{
  "noise_aug": 0.01,
  "input": "log_mel",
  "text_encoder_norm": "layernorm",
  "text_encoder_activation": "relu",
  "text_encoder_parallel_block": false,
  "text_encoder_inner_norm": false,
  "precondition_frequency": 10,
  "batch_size": 128,
  "final_lr_fraction": 0
}
Rows from block 9 of the text encoder of a small contrastive audio-text model, named by matrix and row number. Rows with one number belong to one neuron. Each number is 200 + 30 x the weight over its row's rms, rounded and kept within 0 to 999. All counts start at 0.
After each neuron's rows are labels from the 100 texts, of 14976, where the neuron reaches its highest value: "tokens" is the input token at the peak. Only what is clearly more common there than usual is listed. The data: read English sentences (LibriTTS-R). In brackets: how many of the 100, against the usual share in percent.
# fc1: MLP up (text_encoder.blocks.9.mlp.fc1.weight, 256x128), inputs 64-127
# fc2: MLP down (text_encoder.blocks.9.mlp.fc2.weight, 128x256, transposed), outputs 64-127

fc1.80,229,183,164,189,170,190,168,116,142,196,191,234,213,197,240,227,152,230,186,193,206,179,204,186,220,158,170,155,188,211,140,159,200,237,181,135,183,238,183,225,178,204,138,212,192,152,240,220,183,248,236,199,206,213,207,215,213,200,224,217,190,156,153,259
fc2.80,169,256,244,183,211,231,187,257,175,242,142,135,215,194,187,200,206,226,195,198,250,182,158,204,149,232,194,221,182,184,177,167,187,232,266,131,249,187,159,211,196,199,199,142,181,135,203,224,201,252,203,236,176,215,203,254,155,231,213,211,197,225,196,186
tokens: "'" (96 vs 0.7)

fc1.205,221,226,217,185,193,203,239,207,239,184,176,219,204,166,190,198,149,199,194,182,234,193,231,206,218,163,187,206,180,176,138,190,228,180,172,237,223,137,177,215,227,191,147,264,199,225,198,246,232,228,223,186,182,239,177,263,153,189,303,175,198,207,203,148
fc2.205,206,260,237,195,201,198,191,271,230,190,184,192,188,158,141,281,248,213,203,216,179,217,183,188,240,239,175,164,259,222,232,231,249,230,195,205,222,173,215,186,254,205,218,163,180,171,195,195,188,154,218,224,199,147,172,213,223,225,194,160,150,281,194,195
tokens: "so" (29 vs 0.3); "she" (19 vs 0.7); "shall" (9 vs 0.1)

fc1.173,219,201,189,215,170,194,232,253,205,197,166,221,195,199,145,182,222,146,220,170,240,214,189,180,191,186,212,188,199,161,211,197,192,232,180,164,209,171,195,191,243,183,178,215,228,159,192,217,129,233,177,168,211,213,182,167,155,242,243,160,212,227,198,193
fc2.173,226,173,243,171,200,249,215,228,185,246,240,191,227,213,172,235,156,223,209,239,181,177,215,201,218,162,245,230,183,250,239,201,147,256,224,233,247,191,224,227,202,204,218,227,283,215,177,187,208,204,221,205,227,183,235,171,191,201,172,265,236,236,175,210
tokens: "round" (9 vs 0); "will" (7 vs 0.3)

fc1.52,175,249,202,192,195,196,196,205,175,215,211,212,232,186,144,139,226,192,197,201,187,175,171,209,139,141,226,190,184,178,211,227,192,197,200,198,190,159,90,209,195,155,207,182,139,205,201,180,204,169,227,183,222,156,163,225,236,200,171,240,197,184,123,234
fc2.52,207,178,137,201,180,197,211,147,211,171,196,164,222,214,222,235,181,201,170,218,161,152,187,174,228,173,207,225,234,223,199,246,215,285,258,180,222,185,236,186,209,144,212,193,218,187,187,234,165,238,186,167,225,189,166,182,199,212,195,212,253,168,219,238
tokens: "so" (24 vs 0.3); "say" (7 vs 0.1)

fc1.248,180,189,231,201,211,175,192,220,194,234,163,187,234,181,170,204,189,163,162,229,247,188,242,267,122,218,187,178,183,190,225,181,215,227,246,184,211,166,207,174,205,187,203,172,280,211,197,197,213,216,263,148,148,222,215,191,211,228,241,224,192,125,182,158
fc2.248,218,252,215,219,199,257,231,123,207,184,196,204,187,223,207,212,222,234,265,228,181,236,263,178,213,209,168,217,198,177,194,191,166,199,126,214,206,191,126,155,187,208,237,198,196,185,183,153,222,187,194,205,205,164,170,199,202,144,210,194,196,166,206,237
tokens: "so" (26 vs 0.3); "go" (10 vs 0.1); "tell" (9 vs 0.1); "some" (7 vs 0.1)

fc1.215,186,149,170,214,162,107,207,201,265,156,176,178,185,193,245,187,262,190,224,182,212,203,179,205,242,252,219,158,231,249,232,245,171,234,191,141,156,180,155,219,168,187,164,210,221,195,180,216,213,242,176,141,181,211,178,195,180,150,214,239,257,219,194,192
fc2.215,216,285,200,211,182,241,244,226,144,171,176,185,248,218,266,194,147,192,227,248,193,182,185,156,203,187,233,213,210,228,172,202,184,185,168,218,208,179,168,253,196,233,150,209,179,136,168,189,183,228,191,178,189,152,196,188,173,176,217,248,243,165,180,240
tokens: "he" (52 vs 1.4); "you" (46 vs 1.2)

fc1.65,210,156,269,242,174,266,205,193,201,193,206,170,201,190,225,167,201,265,181,197,233,203,252,221,166,237,231,165,171,198,252,220,236,225,208,204,181,209,181,233,198,212,168,216,155,176,219,208,180,158,209,172,236,215,168,145,229,205,154,173,163,227,257,236
fc2.65,163,175,154,220,245,168,207,242,190,229,203,194,249,211,233,240,212,211,187,220,235,177,162,217,173,201,218,154,236,182,203,199,227,233,160,186,204,223,145,224,243,142,197,213,168,199,199,232,201,220,195,233,93,240,206,148,220,253,242,194,195,237,205,163
tokens: "one" (28 vs 0.3); "my" (17 vs 0.5); "what" (11 vs 0.3); "why" (8 vs 0.1)

fc1.146,192,186,207,188,229,157,233,201,195,201,232,228,193,115,170,244,215,228,177,254,164,210,147,156,194,171,189,261,226,157,141,234,187,158,206,220,222,178,199,209,195,189,187,249,232,251,245,211,177,172,225,220,172,238,237,117,209,233,218,215,174,213,183,192
fc2.146,197,190,220,222,178,226,163,206,203,176,257,192,189,212,229,208,125,220,224,166,261,245,247,193,192,214,160,170,141,236,216,248,184,185,191,178,199,203,232,182,212,245,147,157,205,196,209,201,249,262,206,186,171,215,219,257,229,215,245,215,199,202,211,249
tokens: "said" (31 vs 0.6); "so" (9 vs 0.3)

fc1.6,141,183,201,213,195,158,220,222,168,189,202,238,232,213,123,206,203,252,197,206,196,155,141,207,267,218,162,174,220,211,191,265,198,246,181,233,181,239,146,216,215,214,182,183,220,255,218,233,175,175,194,176,211,196,207,185,214,200,257,210,190,200,177,186
fc2.6,242,187,194,184,184,150,207,173,230,253,251,227,207,203,188,186,170,195,152,230,186,193,236,252,158,179,206,185,211,211,205,251,195,168,142,173,209,188,289,163,206,177,220,154,189,212,219,205,201,213,209,200,212,194,191,207,209,215,168,206,223,262,230,206
tokens: "we" (49 vs 0.3); "you" (13 vs 1.2); "yet" (10 vs 0.1)

fc1.228,205,182,219,111,189,206,165,207,189,222,153,145,178,207,186,225,168,244,154,225,175,143,186,135,178,212,166,185,198,258,210,209,196,223,218,219,225,214,241,206,204,167,220,242,210,183,234,229,170,193,262,155,186,222,292,184,202,237,178,231,205,212,177,152
fc2.228,232,201,195,213,218,189,168,190,209,235,137,196,207,179,221,204,200,210,179,176,204,233,185,195,193,217,231,224,163,134,219,138,170,172,171,184,205,173,194,153,183,209,124,157,194,230,193,280,235,238,168,198,242,230,124,205,230,195,194,208,226,226,200,221
tokens: "one" (25 vs 0.3); "well" (11 vs 0.2); "more" (10 vs 0.2)

fc1.195,155,191,246,183,191,221,157,186,164,197,208,168,237,186,178,171,164,207,200,204,254,132,209,139,210,192,234,153,217,226,143,166,171,278,200,217,207,215,193,205,229,190,218,158,247,255,202,176,194,163,248,216,185,199,225,181,244,189,156,151,140,147,211,157
fc2.195,208,239,188,185,232,183,252,213,147,214,198,243,178,206,199,215,160,229,212,220,199,214,244,224,196,163,199,268,183,142,214,172,208,176,183,168,232,232,180,218,217,219,258,238,183,155,172,197,208,248,149,206,157,245,228,202,198,212,174,201,218,230,211,194
tokens: "this" (15 vs 0.4); "things" (9 vs 0.1)

fc1.5,179,153,173,188,144,170,184,149,181,197,243,205,227,201,193,166,166,213,187,197,201,217,229,185,216,240,182,186,206,180,188,228,218,197,192,172,231,184,162,222,214,182,165,205,242,179,255,160,156,275,188,191,223,210,192,174,199,245,176,178,247,268,179,188
fc2.5,199,212,157,240,169,211,204,174,227,175,237,229,198,241,252,264,147,224,162,202,158,233,209,192,196,220,187,221,229,261,194,234,165,270,159,177,239,206,209,233,173,261,204,202,239,279,174,180,228,141,211,185,217,155,244,249,206,226,212,231,181,268,194,204
tokens: "we" (12 vs 0.3); "to" (11 vs 2.3)

fc1.99,183,211,228,187,183,242,154,194,220,190,224,235,211,151,178,143,238,229,207,225,233,202,233,223,208,211,155,192,173,215,237,195,163,210,159,169,159,212,214,175,223,197,186,167,201,189,203,226,183,200,221,135,147,213,242,188,170,243,151,232,223,253,197,177
fc2.99,182,142,170,217,234,129,145,204,192,187,226,203,218,163,195,190,181,217,204,215,186,191,212,177,225,242,173,195,186,207,248,188,171,205,171,245,271,181,247,214,143,189,180,205,214,152,220,184,228,153,185,196,247,153,204,172,241,219,266,260,251,232,249,185
tokens: "we" (79 vs 0.3)

fc1.68,190,142,225,204,168,247,193,219,201,170,213,230,217,213,205,191,183,209,148,154,211,188,245,158,179,229,215,175,217,209,195,206,195,219,240,217,188,124,218,279,208,187,205,234,213,200,200,161,177,198,192,163,243,194,254,223,238,159,197,181,223,192,142,154
fc2.68,200,188,167,152,214,232,232,212,208,220,194,224,189,207,142,169,198,158,167,223,170,202,211,232,205,148,239,204,201,133,170,203,189,259,162,186,213,256,159,238,171,191,197,181,210,200,236,216,173,224,155,169,180,160,131,211,199,156,226,238,224,229,233,204
tokens: "he" (61 vs 1.4); "keep" (9 vs 0); "people" (9 vs 0.1)

fc1.191,237,184,202,227,226,199,179,180,180,128,156,194,149,247,145,203,178,218,257,204,183,159,196,209,202,171,181,217,163,167,170,186,202,173,209,259,247,231,194,267,222,193,181,116,185,195,196,136,154,233,166,221,233,245,233,198,237,132,195,211,219,197,216,240
fc2.191,145,196,174,127,231,210,223,161,203,218,241,224,251,142,224,206,208,262,254,199,209,181,241,167,262,193,218,186,207,227,196,251,149,175,202,162,177,184,222,162,245,192,205,230,178,200,222,172,216,227,230,190,174,240,148,222,225,216,214,224,195,212,191,211
tokens: "you" (65 vs 1.2); "he" (16 vs 1.4)

fc1.142,216,199,186,204,190,215,248,179,186,212,236,222,131,224,176,235,180,235,206,199,213,220,201,214,218,225,236,177,225,179,198,142,181,196,173,264,134,201,209,177,204,185,212,185,208,193,233,249,174,190,175,173,207,178,200,190,269,243,213,194,205,248,174,145
fc2.142,190,214,180,161,193,209,253,171,174,191,265,206,244,190,227,179,179,163,168,221,218,201,193,151,197,191,137,214,214,201,233,278,173,163,240,209,229,240,201,182,237,213,194,218,209,182,183,209,178,188,244,156,211,256,239,229,215,257,228,174,182,226,202,205
tokens: "said" (29 vs 0.6); "i" (12 vs 1.7)

fc1.34,203,149,222,218,260,223,245,243,174,253,156,248,200,191,191,243,196,215,208,214,207,144,194,154,188,235,224,170,165,241,206,174,206,192,183,245,207,227,247,165,178,207,220,185,226,180,182,234,207,211,209,186,258,149,184,182,258,208,213,212,137,219,194,220
fc2.34,163,188,162,189,194,228,112,172,175,137,196,194,209,173,136,166,210,168,198,198,203,189,188,202,199,233,204,196,164,130,230,219,168,178,186,143,176,178,215,178,188,193,208,199,203,229,230,178,193,197,214,230,122,232,205,225,187,190,194,190,227,262,197,169
tokens: "was" (18 vs 1.1); "mrs" (8 vs 0.1)

fc1.109,236,250,196,214,161,177,227,240,196,178,184,187,229,192,198,174,195,186,171,223,209,188,233,214,138,158,164,202,230,201,216,198,195,239,199,253,225,174,139,202,174,185,150,189,229,155,217,235,148,181,202,200,173,237,180,252,192,214,201,268,226,207,128,275
fc2.109,155,184,234,142,153,199,202,167,190,236,145,160,206,183,140,199,186,199,212,210,198,219,195,186,204,162,153,227,155,221,162,195,181,183,165,143,228,197,163,162,216,177,206,142,186,151,166,209,157,185,215,175,163,158,209,244,217,189,202,214,233,258,210,209
tokens: "said" (20 vs 0.6); "so" (15 vs 0.3); "set" (8 vs 0); "sure" (7 vs 0)

fc1.201,186,260,233,255,156,180,219,182,240,176,184,185,200,191,138,183,224,202,229,244,225,199,182,187,212,138,181,238,181,164,209,190,212,150,181,258,228,197,165,151,190,237,206,232,254,197,171,242,222,189,188,228,291,178,225,190,199,196,193,123,195,187,235,236
fc2.201,213,229,191,164,198,193,226,147,185,178,231,220,284,177,207,119,166,198,206,194,176,246,180,232,285,193,198,184,174,233,198,244,178,150,222,197,168,185,232,178,210,216,194,226,162,168,166,171,185,209,182,140,188,224,215,215,201,191,201,212,256,186,181,176
tokens: "you" (54 vs 1.2); "he" (14 vs 1.4)

fc1.111,172,203,187,221,192,216,234,132,272,175,171,186,214,262,173,213,190,252,230,211,230,203,203,195,181,166,201,197,195,158,160,157,170,228,158,192,218,266,239,232,245,193,249,226,199,229,191,170,183,224,241,199,127,254,219,204,182,174,157,175,186,204,147,249
fc2.111,191,218,168,196,181,262,207,254,190,201,183,184,240,146,204,163,201,237,247,199,225,231,158,217,207,169,251,199,238,181,222,187,191,216,171,221,178,218,188,203,224,196,212,218,216,137,171,256,239,202,202,200,184,230,222,235,234,227,237,237,251,158,246,219
tokens: "'" (46 vs 0.7)

fc1.240,221,139,202,250,217,197,204,176,180,187,201,208,198,174,185,205,206,149,214,200,226,216,175,243,215,144,229,174,183,204,197,200,158,148,227,242,216,219,239,192,267,198,199,167,196,225,148,225,266,218,206,214,185,213,257,195,180,180,178,202,193,196,235,120
fc2.240,266,177,205,259,183,202,256,198,238,216,176,148,244,220,167,175,232,217,199,240,158,165,230,168,197,220,228,207,170,177,194,225,171,220,210,232,210,172,223,229,195,160,187,186,245,136,224,235,197,223,205,203,237,200,225,221,231,171,198,181,249,229,167,252
tokens: "was" (69 vs 1.1); "does" (18 vs 0)

fc1.192,164,223,203,204,214,171,186,227,165,214,166,200,218,219,197,234,184,193,205,148,202,262,208,192,206,186,139,215,221,215,191,233,149,166,210,201,192,210,181,172,205,188,161,211,181,273,203,175,181,266,235,165,203,188,182,240,250,163,189,157,145,170,159,167
fc2.192,210,217,208,230,226,200,187,164,223,139,155,254,218,182,174,145,210,214,214,186,218,171,183,162,166,187,183,192,201,186,215,184,227,193,196,222,182,277,168,248,214,187,159,171,202,209,206,217,202,179,158,180,262,182,205,155,178,247,207,213,229,205,170,199
tokens: "said" (30 vs 0.6); "so" (16 vs 0.3); "sure" (7 vs 0)

fc1.37,173,170,214,173,178,159,187,223,219,199,153,253,188,177,189,155,138,210,189,196,216,255,141,171,200,169,181,166,200,147,271,176,213,157,206,228,154,198,171,226,170,183,226,205,222,187,204,198,199,230,231,182,161,216,191,204,220,225,219,177,209,236,167,191
fc2.37,146,216,235,178,231,237,189,236,161,191,159,255,171,249,219,228,220,256,185,190,178,192,156,198,208,156,188,151,141,206,222,158,176,219,163,201,200,219,207,169,194,201,139,191,234,257,245,141,133,194,245,230,157,260,183,210,161,183,173,193,157,200,184,222
tokens: "all" (27 vs 0.4); "more" (11 vs 0.2); "well" (10 vs 0.2)

fc1.100,226,189,207,178,163,250,211,172,206,200,171,187,222,180,214,216,209,211,211,187,262,165,203,206,193,168,195,231,210,196,228,139,163,200,189,191,179,189,159,144,227,200,199,127,233,157,179,197,192,216,208,191,181,208,151,138,267,232,213,222,204,210,153,223
fc2.100,195,182,196,175,240,189,170,218,180,166,170,228,232,171,231,175,235,152,188,179,225,178,209,195,192,214,230,246,224,193,249,199,218,221,235,219,192,223,184,210,192,254,178,210,152,251,265,207,231,230,209,171,158,180,247,242,195,232,268,198,170,193,235,186
tokens: "so" (12 vs 0.3); "say" (10 vs 0.1)

fc1.4,204,159,174,193,164,183,249,222,198,201,178,151,177,184,211,248,235,192,228,246,255,217,187,191,222,172,215,164,186,169,204,249,176,197,228,208,128,201,163,213,266,147,172,169,189,257,219,205,162,227,205,245,220,200,218,232,228,185,205,260,163,172,202,202
fc2.4,215,203,265,180,196,163,199,203,147,165,157,245,220,220,187,177,179,213,213,196,206,209,184,194,177,196,148,187,249,187,163,153,170,151,189,237,239,227,194,221,210,259,174,247,216,226,187,252,168,236,245,182,161,155,178,185,229,148,223,172,225,227,175,220
tokens: "said" (28 vs 0.6); "so" (18 vs 0.3); "sure" (8 vs 0); "some" (7 vs 0.1)

fc1.233,196,209,213,188,219,223,147,201,205,184,162,187,208,214,233,265,215,162,186,248,163,232,176,180,203,216,146,134,217,222,233,259,200,194,176,178,206,215,215,214,233,188,212,195,187,131,211,221,198,183,207,196,174,179,201,199,253,168,182,255,235,239,149,204
fc2.233,209,229,172,215,171,230,218,192,158,209,187,197,186,215,250,164,160,210,217,177,183,216,165,239,209,175,182,252,196,272,154,183,193,169,195,224,222,235,214,199,201,230,213,197,189,191,201,197,159,192,182,159,242,240,150,239,176,181,209,219,213,178,197,164
tokens: "so" (43 vs 0.3)

fc1.38,163,229,189,204,218,208,236,189,258,172,167,226,173,165,177,228,169,174,224,215,214,170,264,198,197,180,177,251,256,206,155,192,181,235,182,202,236,223,181,235,185,187,228,235,226,163,195,213,210,226,187,176,177,178,227,213,209,191,197,202,166,186,143,237
fc2.38,216,177,223,231,204,239,231,239,208,277,245,162,183,224,213,241,164,200,211,204,149,190,243,215,191,141,221,237,201,237,195,202,242,217,189,185,243,199,213,244,181,136,208,229,172,193,241,219,202,277,184,178,179,248,236,197,221,252,156,163,187,177,196,210
tokens: "'" (100 vs 0.7)

fc1.243,223,182,218,201,194,214,180,163,205,231,209,205,201,225,196,165,243,235,183,258,209,150,177,222,186,170,252,216,174,196,152,220,172,170,168,219,242,250,239,150,203,182,205,150,197,150,234,203,244,185,179,157,214,237,215,204,225,169,239,218,186,234,189,191
fc2.243,260,230,226,234,188,174,168,223,222,216,219,167,219,210,185,146,176,185,203,239,174,187,150,238,249,207,183,194,204,186,183,208,219,104,210,180,205,238,184,159,177,176,240,183,227,212,197,239,180,188,204,236,192,243,260,170,175,141,152,220,199,194,163,193
tokens: "this" (78 vs 0.4); "mrs" (13 vs 0.1)

fc1.250,196,173,185,240,170,147,219,233,130,215,225,183,149,186,176,183,190,219,193,184,166,210,156,220,157,207,163,224,173,225,215,153,164,218,153,208,199,147,152,237,185,156,207,222,218,170,233,186,174,242,172,172,197,189,208,250,177,242,216,160,228,245,169,220
fc2.250,228,252,221,236,237,162,194,217,184,215,230,185,202,212,167,266,176,159,166,207,274,207,237,248,215,176,189,215,247,186,227,186,234,198,198,201,202,260,209,191,194,215,231,181,178,198,173,151,223,196,250,220,189,188,175,202,223,191,115,199,229,153,194,253
tokens: "smile" (16 vs 0); "also" (11 vs 0)

fc1.81,255,301,205,229,200,219,200,231,222,191,209,113,223,174,217,260,164,201,220,168,172,213,186,188,190,175,160,203,220,180,218,186,215,237,190,226,180,213,191,193,217,174,196,210,169,184,175,225,130,190,243,171,223,138,224,192,283,170,218,223,205,223,217,211
fc2.81,194,157,176,151,176,172,225,203,138,229,138,232,218,212,163,245,237,247,185,214,232,208,221,244,251,168,219,153,190,189,148,198,188,202,239,157,228,224,205,195,184,207,241,193,166,161,190,221,175,198,145,181,167,208,198,179,224,208,166,227,226,155,190,223
tokens: "said" (19 vs 0.6); "say" (19 vs 0.1); "so" (9 vs 0.3)

fc1.115,231,178,194,232,242,196,192,208,222,156,214,185,185,204,195,160,190,159,235,161,225,240,194,185,253,213,239,225,179,170,183,207,183,141,180,263,156,169,158,205,179,217,199,208,244,209,148,214,191,243,144,202,246,226,220,182,261,225,158,214,245,147,155,207
fc2.115,271,230,216,159,173,213,209,246,213,137,219,185,199,227,123,154,173,163,183,186,205,149,189,205,172,157,165,215,238,233,227,141,164,211,189,249,246,165,194,142,208,160,177,145,188,193,145,226,190,248,226,217,219,240,234,246,190,137,173,190,161,173,175,211
tokens: "he" (53 vs 1.4); "you" (36 vs 1.2)

fc1.138,233,145,229,240,228,225,243,214,240,209,199,201,206,198,239,204,189,163,257,160,156,217,243,129,251,193,142,224,143,181,233,193,237,205,214,186,198,220,191,255,192,193,178,208,204,179,148,176,200,205,195,215,210,210,183,173,219,174,136,224,214,212,210,236
fc2.138,158,178,162,173,190,173,198,170,133,198,186,195,248,191,163,206,270,178,193,196,179,201,142,242,182,159,194,140,174,161,193,186,165,206,170,165,151,170,132,192,158,201,188,182,225,201,147,202,190,175,237,191,193,181,219,209,200,126,183,188,230,193,158,219
tokens: "he" (50 vs 1.4); "you" (18 vs 1.2); "here" (11 vs 0.1)

fc1.44,202,229,284,227,214,197,202,206,175,163,181,194,209,214,172,182,207,238,157,229,187,194,183,253,136,248,237,188,238,225,203,234,184,227,188,169,164,166,201,243,189,170,180,211,187,179,229,179,232,266,245,175,214,203,210,212,244,205,134,160,211,232,202,205
fc2.44,194,157,214,211,220,219,273,235,215,218,158,178,180,177,218,218,132,178,190,230,222,191,161,188,231,156,157,223,218,195,184,220,175,188,172,184,231,224,172,201,160,199,193,224,236,180,208,242,217,179,196,194,173,196,192,209,265,159,172,216,161,238,175,252
tokens: "'" (29 vs 0.7)

fc1.139,209,240,187,185,259,188,128,216,223,160,206,177,253,177,164,175,182,199,157,192,199,173,202,194,251,162,206,183,238,255,165,150,234,209,181,248,262,219,182,192,246,252,222,168,261,175,184,197,204,229,188,206,224,278,236,204,193,216,187,207,214,177,156,236
fc2.139,196,217,224,199,245,174,247,196,211,190,175,212,207,192,222,202,110,191,223,212,187,202,217,160,214,187,161,245,170,203,235,249,199,146,233,250,208,227,194,208,193,166,238,235,147,213,173,171,142,209,164,251,193,202,187,218,221,194,176,202,168,185,164,185
tokens: "you" (40 vs 1.2); "he" (33 vs 1.4)

fc1.11,212,217,168,166,200,181,221,189,211,173,172,277,167,180,145,172,191,174,150,232,152,198,162,250,160,210,173,165,160,178,243,226,241,132,214,203,191,230,225,243,245,209,263,181,163,186,233,275,238,203,188,178,187,208,201,197,229,183,196,237,243,229,181,169
fc2.11,188,160,195,188,152,162,219,186,217,199,177,162,168,167,185,174,184,202,199,227,205,209,149,179,229,159,152,141,185,229,175,176,165,191,187,220,165,181,165,181,138,175,178,254,254,181,216,160,134,250,196,211,222,223,237,256,175,198,198,185,156,189,245,245
tokens: "all" (38 vs 0.4); "however" (13 vs 0)

fc1.234,225,218,204,213,222,275,188,222,202,191,194,231,186,203,155,197,186,212,182,252,194,136,182,264,198,258,147,183,176,230,139,170,132,176,158,185,198,188,169,221,226,176,220,153,217,203,258,175,166,140,195,164,229,232,227,240,244,219,197,196,198,193,194,168
fc2.234,163,184,200,164,210,159,190,167,211,191,182,262,157,229,168,182,187,122,238,196,171,259,227,180,208,190,194,176,207,144,190,188,262,174,200,179,195,198,191,132,197,258,215,186,235,149,170,192,217,174,220,207,225,245,194,207,203,203,157,215,204,163,189,234
tokens: "this" (62 vs 0.4); "yes" (19 vs 0.1)

fc1.245,230,203,273,224,203,176,229,174,193,174,190,164,179,157,176,158,196,144,206,195,202,256,193,164,195,222,170,212,195,228,235,199,224,163,204,170,201,186,207,181,206,124,198,249,145,150,211,223,218,231,206,165,226,150,205,195,164,263,177,167,209,198,131,218
fc2.245,195,145,172,162,200,200,185,159,218,231,177,248,229,211,215,211,225,165,233,230,225,162,264,223,143,189,258,255,226,198,214,180,204,209,217,192,205,206,239,214,248,236,258,224,198,178,201,251,197,251,156,136,245,177,216,146,183,174,172,223,223,126,208,187
tokens: "all" (30 vs 0.4); "always" (26 vs 0.1)

fc1.64,134,181,192,192,221,209,166,226,264,186,197,214,189,145,191,183,177,174,145,210,162,187,214,227,164,202,250,171,169,184,198,204,226,187,232,221,160,191,224,133,251,194,160,227,222,154,234,179,202,223,228,166,252,216,196,240,180,162,159,193,174,197,172,172
fc2.64,197,218,223,204,175,231,217,187,206,210,180,152,215,193,195,185,192,231,174,245,261,180,211,154,172,208,213,188,214,198,195,172,155,170,185,185,163,131,145,190,211,236,136,241,176,161,206,201,214,160,229,198,165,180,218,180,193,196,179,183,174,183,186,228
tokens: "all" (29 vs 0.4); "poor" (13 vs 0.1); "well" (10 vs 0.2); "whole" (7 vs 0)

fc1.26,213,200,214,207,217,179,225,211,215,207,245,221,182,152,125,170,146,228,163,187,206,150,180,180,201,180,157,208,225,177,172,168,206,218,185,164,204,181,223,275,199,199,203,194,179,234,256,192,241,259,109,218,219,170,227,188,180,231,202,191,204,183,183,232
fc2.26,230,175,198,197,196,172,166,209,226,150,231,204,220,185,201,199,152,195,187,214,207,184,207,210,203,191,200,207,221,214,233,148,202,278,230,137,214,206,119,208,192,170,184,229,195,193,234,205,193,210,215,196,145,265,195,235,209,203,214,177,203,213,204,165
tokens: "'" (100 vs 0.7)

fc1.177,238,208,268,184,200,126,203,228,211,144,208,196,192,214,196,191,161,210,237,225,219,196,202,184,189,199,194,220,187,241,195,245,196,242,178,241,219,193,125,176,190,184,170,165,231,271,221,269,177,251,207,185,240,188,161,241,200,254,200,180,210,204,89,230
fc2.177,154,277,171,184,246,221,168,188,221,220,186,163,257,194,213,190,229,147,184,176,238,184,174,270,229,162,211,194,207,197,197,225,177,185,190,170,185,170,216,163,222,210,279,184,189,123,190,179,174,191,237,223,175,242,214,250,237,181,169,223,249,208,223,179
tokens: "so" (42 vs 0.3); "soon" (8 vs 0.1)

fc1.91,188,235,242,186,220,163,204,198,165,177,248,138,184,132,170,209,222,188,220,195,195,198,155,182,256,168,170,215,222,222,221,208,140,227,204,188,234,267,169,182,182,196,203,219,228,211,163,162,206,219,194,160,217,249,220,261,208,144,167,228,243,162,238,198
fc2.91,220,217,173,223,212,222,204,225,199,184,220,223,227,215,174,150,174,201,207,160,214,224,193,173,189,192,158,190,174,244,202,200,175,116,185,204,213,193,228,168,200,212,182,163,138,234,188,143,178,232,227,248,171,228,192,242,214,217,183,205,157,182,141,250
tokens: "you" (53 vs 1.2); "he" (12 vs 1.4); "year" (9 vs 0)

fc1.179,228,176,174,226,184,171,228,179,212,167,207,229,202,194,255,172,156,208,190,218,203,191,221,180,184,208,154,168,209,218,232,210,212,199,177,183,198,127,191,173,200,199,168,214,210,165,233,186,200,214,209,200,157,224,165,217,188,226,215,145,226,236,168,201
fc2.179,175,210,220,218,205,213,158,235,194,189,154,244,200,217,222,202,209,201,196,202,189,195,186,182,225,166,223,240,145,193,229,159,215,175,200,231,134,264,182,242,169,169,166,233,149,199,182,148,154,188,200,184,243,218,157,205,170,203,174,179,184,196,241,223
tokens: "smile" (11 vs 0); "eyes" (9 vs 0.1); "always" (7 vs 0.1)

fc1.161,200,197,219,237,181,186,224,157,218,200,164,194,228,218,163,247,164,158,196,248,286,178,230,214,216,222,225,191,216,170,238,174,177,161,270,191,207,210,216,224,192,141,231,206,188,184,186,181,191,228,211,233,166,194,243,195,232,215,185,236,237,212,249,196
fc2.161,193,158,243,207,171,221,223,210,241,234,185,166,245,161,194,170,191,227,229,208,182,176,158,186,165,166,228,168,200,240,154,216,177,238,165,153,192,200,193,217,176,151,207,201,181,102,222,267,245,236,180,179,205,226,207,229,233,196,168,212,255,257,241,185
tokens: "was" (55 vs 1.1); "his" (8 vs 0.8); "must" (7 vs 0.1); "is" (7 vs 0.8)

fc1.101,229,166,244,257,230,193,177,176,218,259,167,233,167,209,179,190,208,257,182,226,235,237,170,180,158,206,207,219,231,207,181,173,191,186,200,247,207,190,191,176,217,232,218,198,226,169,225,197,253,207,239,181,276,162,242,234,155,203,243,197,207,179,198,229
fc2.101,166,203,219,186,238,199,189,173,171,172,162,205,199,192,239,158,187,126,221,222,177,181,215,192,171,204,158,158,177,180,155,166,213,196,222,211,176,159,226,178,225,256,102,233,205,182,212,169,211,204,246,182,184,160,170,199,194,230,180,178,247,233,203,214
tokens: "all" (41 vs 0.4); "whole" (12 vs 0); "so" (9 vs 0.3); "ah" (7 vs 0)

fc1.112,229,196,147,238,193,166,212,205,229,219,203,181,175,150,181,192,189,157,216,276,199,199,195,190,196,192,206,235,241,196,201,214,167,222,201,207,222,172,130,223,205,171,218,250,266,256,239,195,172,192,270,180,242,222,175,206,187,251,235,208,172,206,129,208
fc2.112,206,221,195,207,184,197,185,176,175,256,159,228,176,219,241,256,237,174,204,154,261,178,190,168,211,208,203,220,226,212,221,203,195,200,206,206,208,204,187,221,207,179,211,160,194,141,220,182,237,209,175,242,160,136,225,227,183,211,183,186,170,192,252,181
tokens: "smile" (10 vs 0)

fc1.202,154,146,289,211,206,219,228,204,203,196,173,157,167,210,206,167,191,222,173,253,197,181,145,219,177,253,271,198,246,190,149,201,206,192,234,176,210,163,155,223,212,205,230,190,275,202,225,171,177,211,222,188,184,251,222,224,217,180,231,222,182,211,151,208
fc2.202,156,232,195,261,197,257,285,220,193,175,168,217,218,215,198,161,186,195,221,229,207,256,196,218,234,197,235,163,139,238,154,212,216,238,236,213,242,196,186,236,127,201,241,173,136,254,230,190,190,189,226,203,173,166,191,196,231,203,201,178,209,208,185,214
tokens: "so" (58 vs 0.3); "two" (9 vs 0.1); "shall" (7 vs 0.1)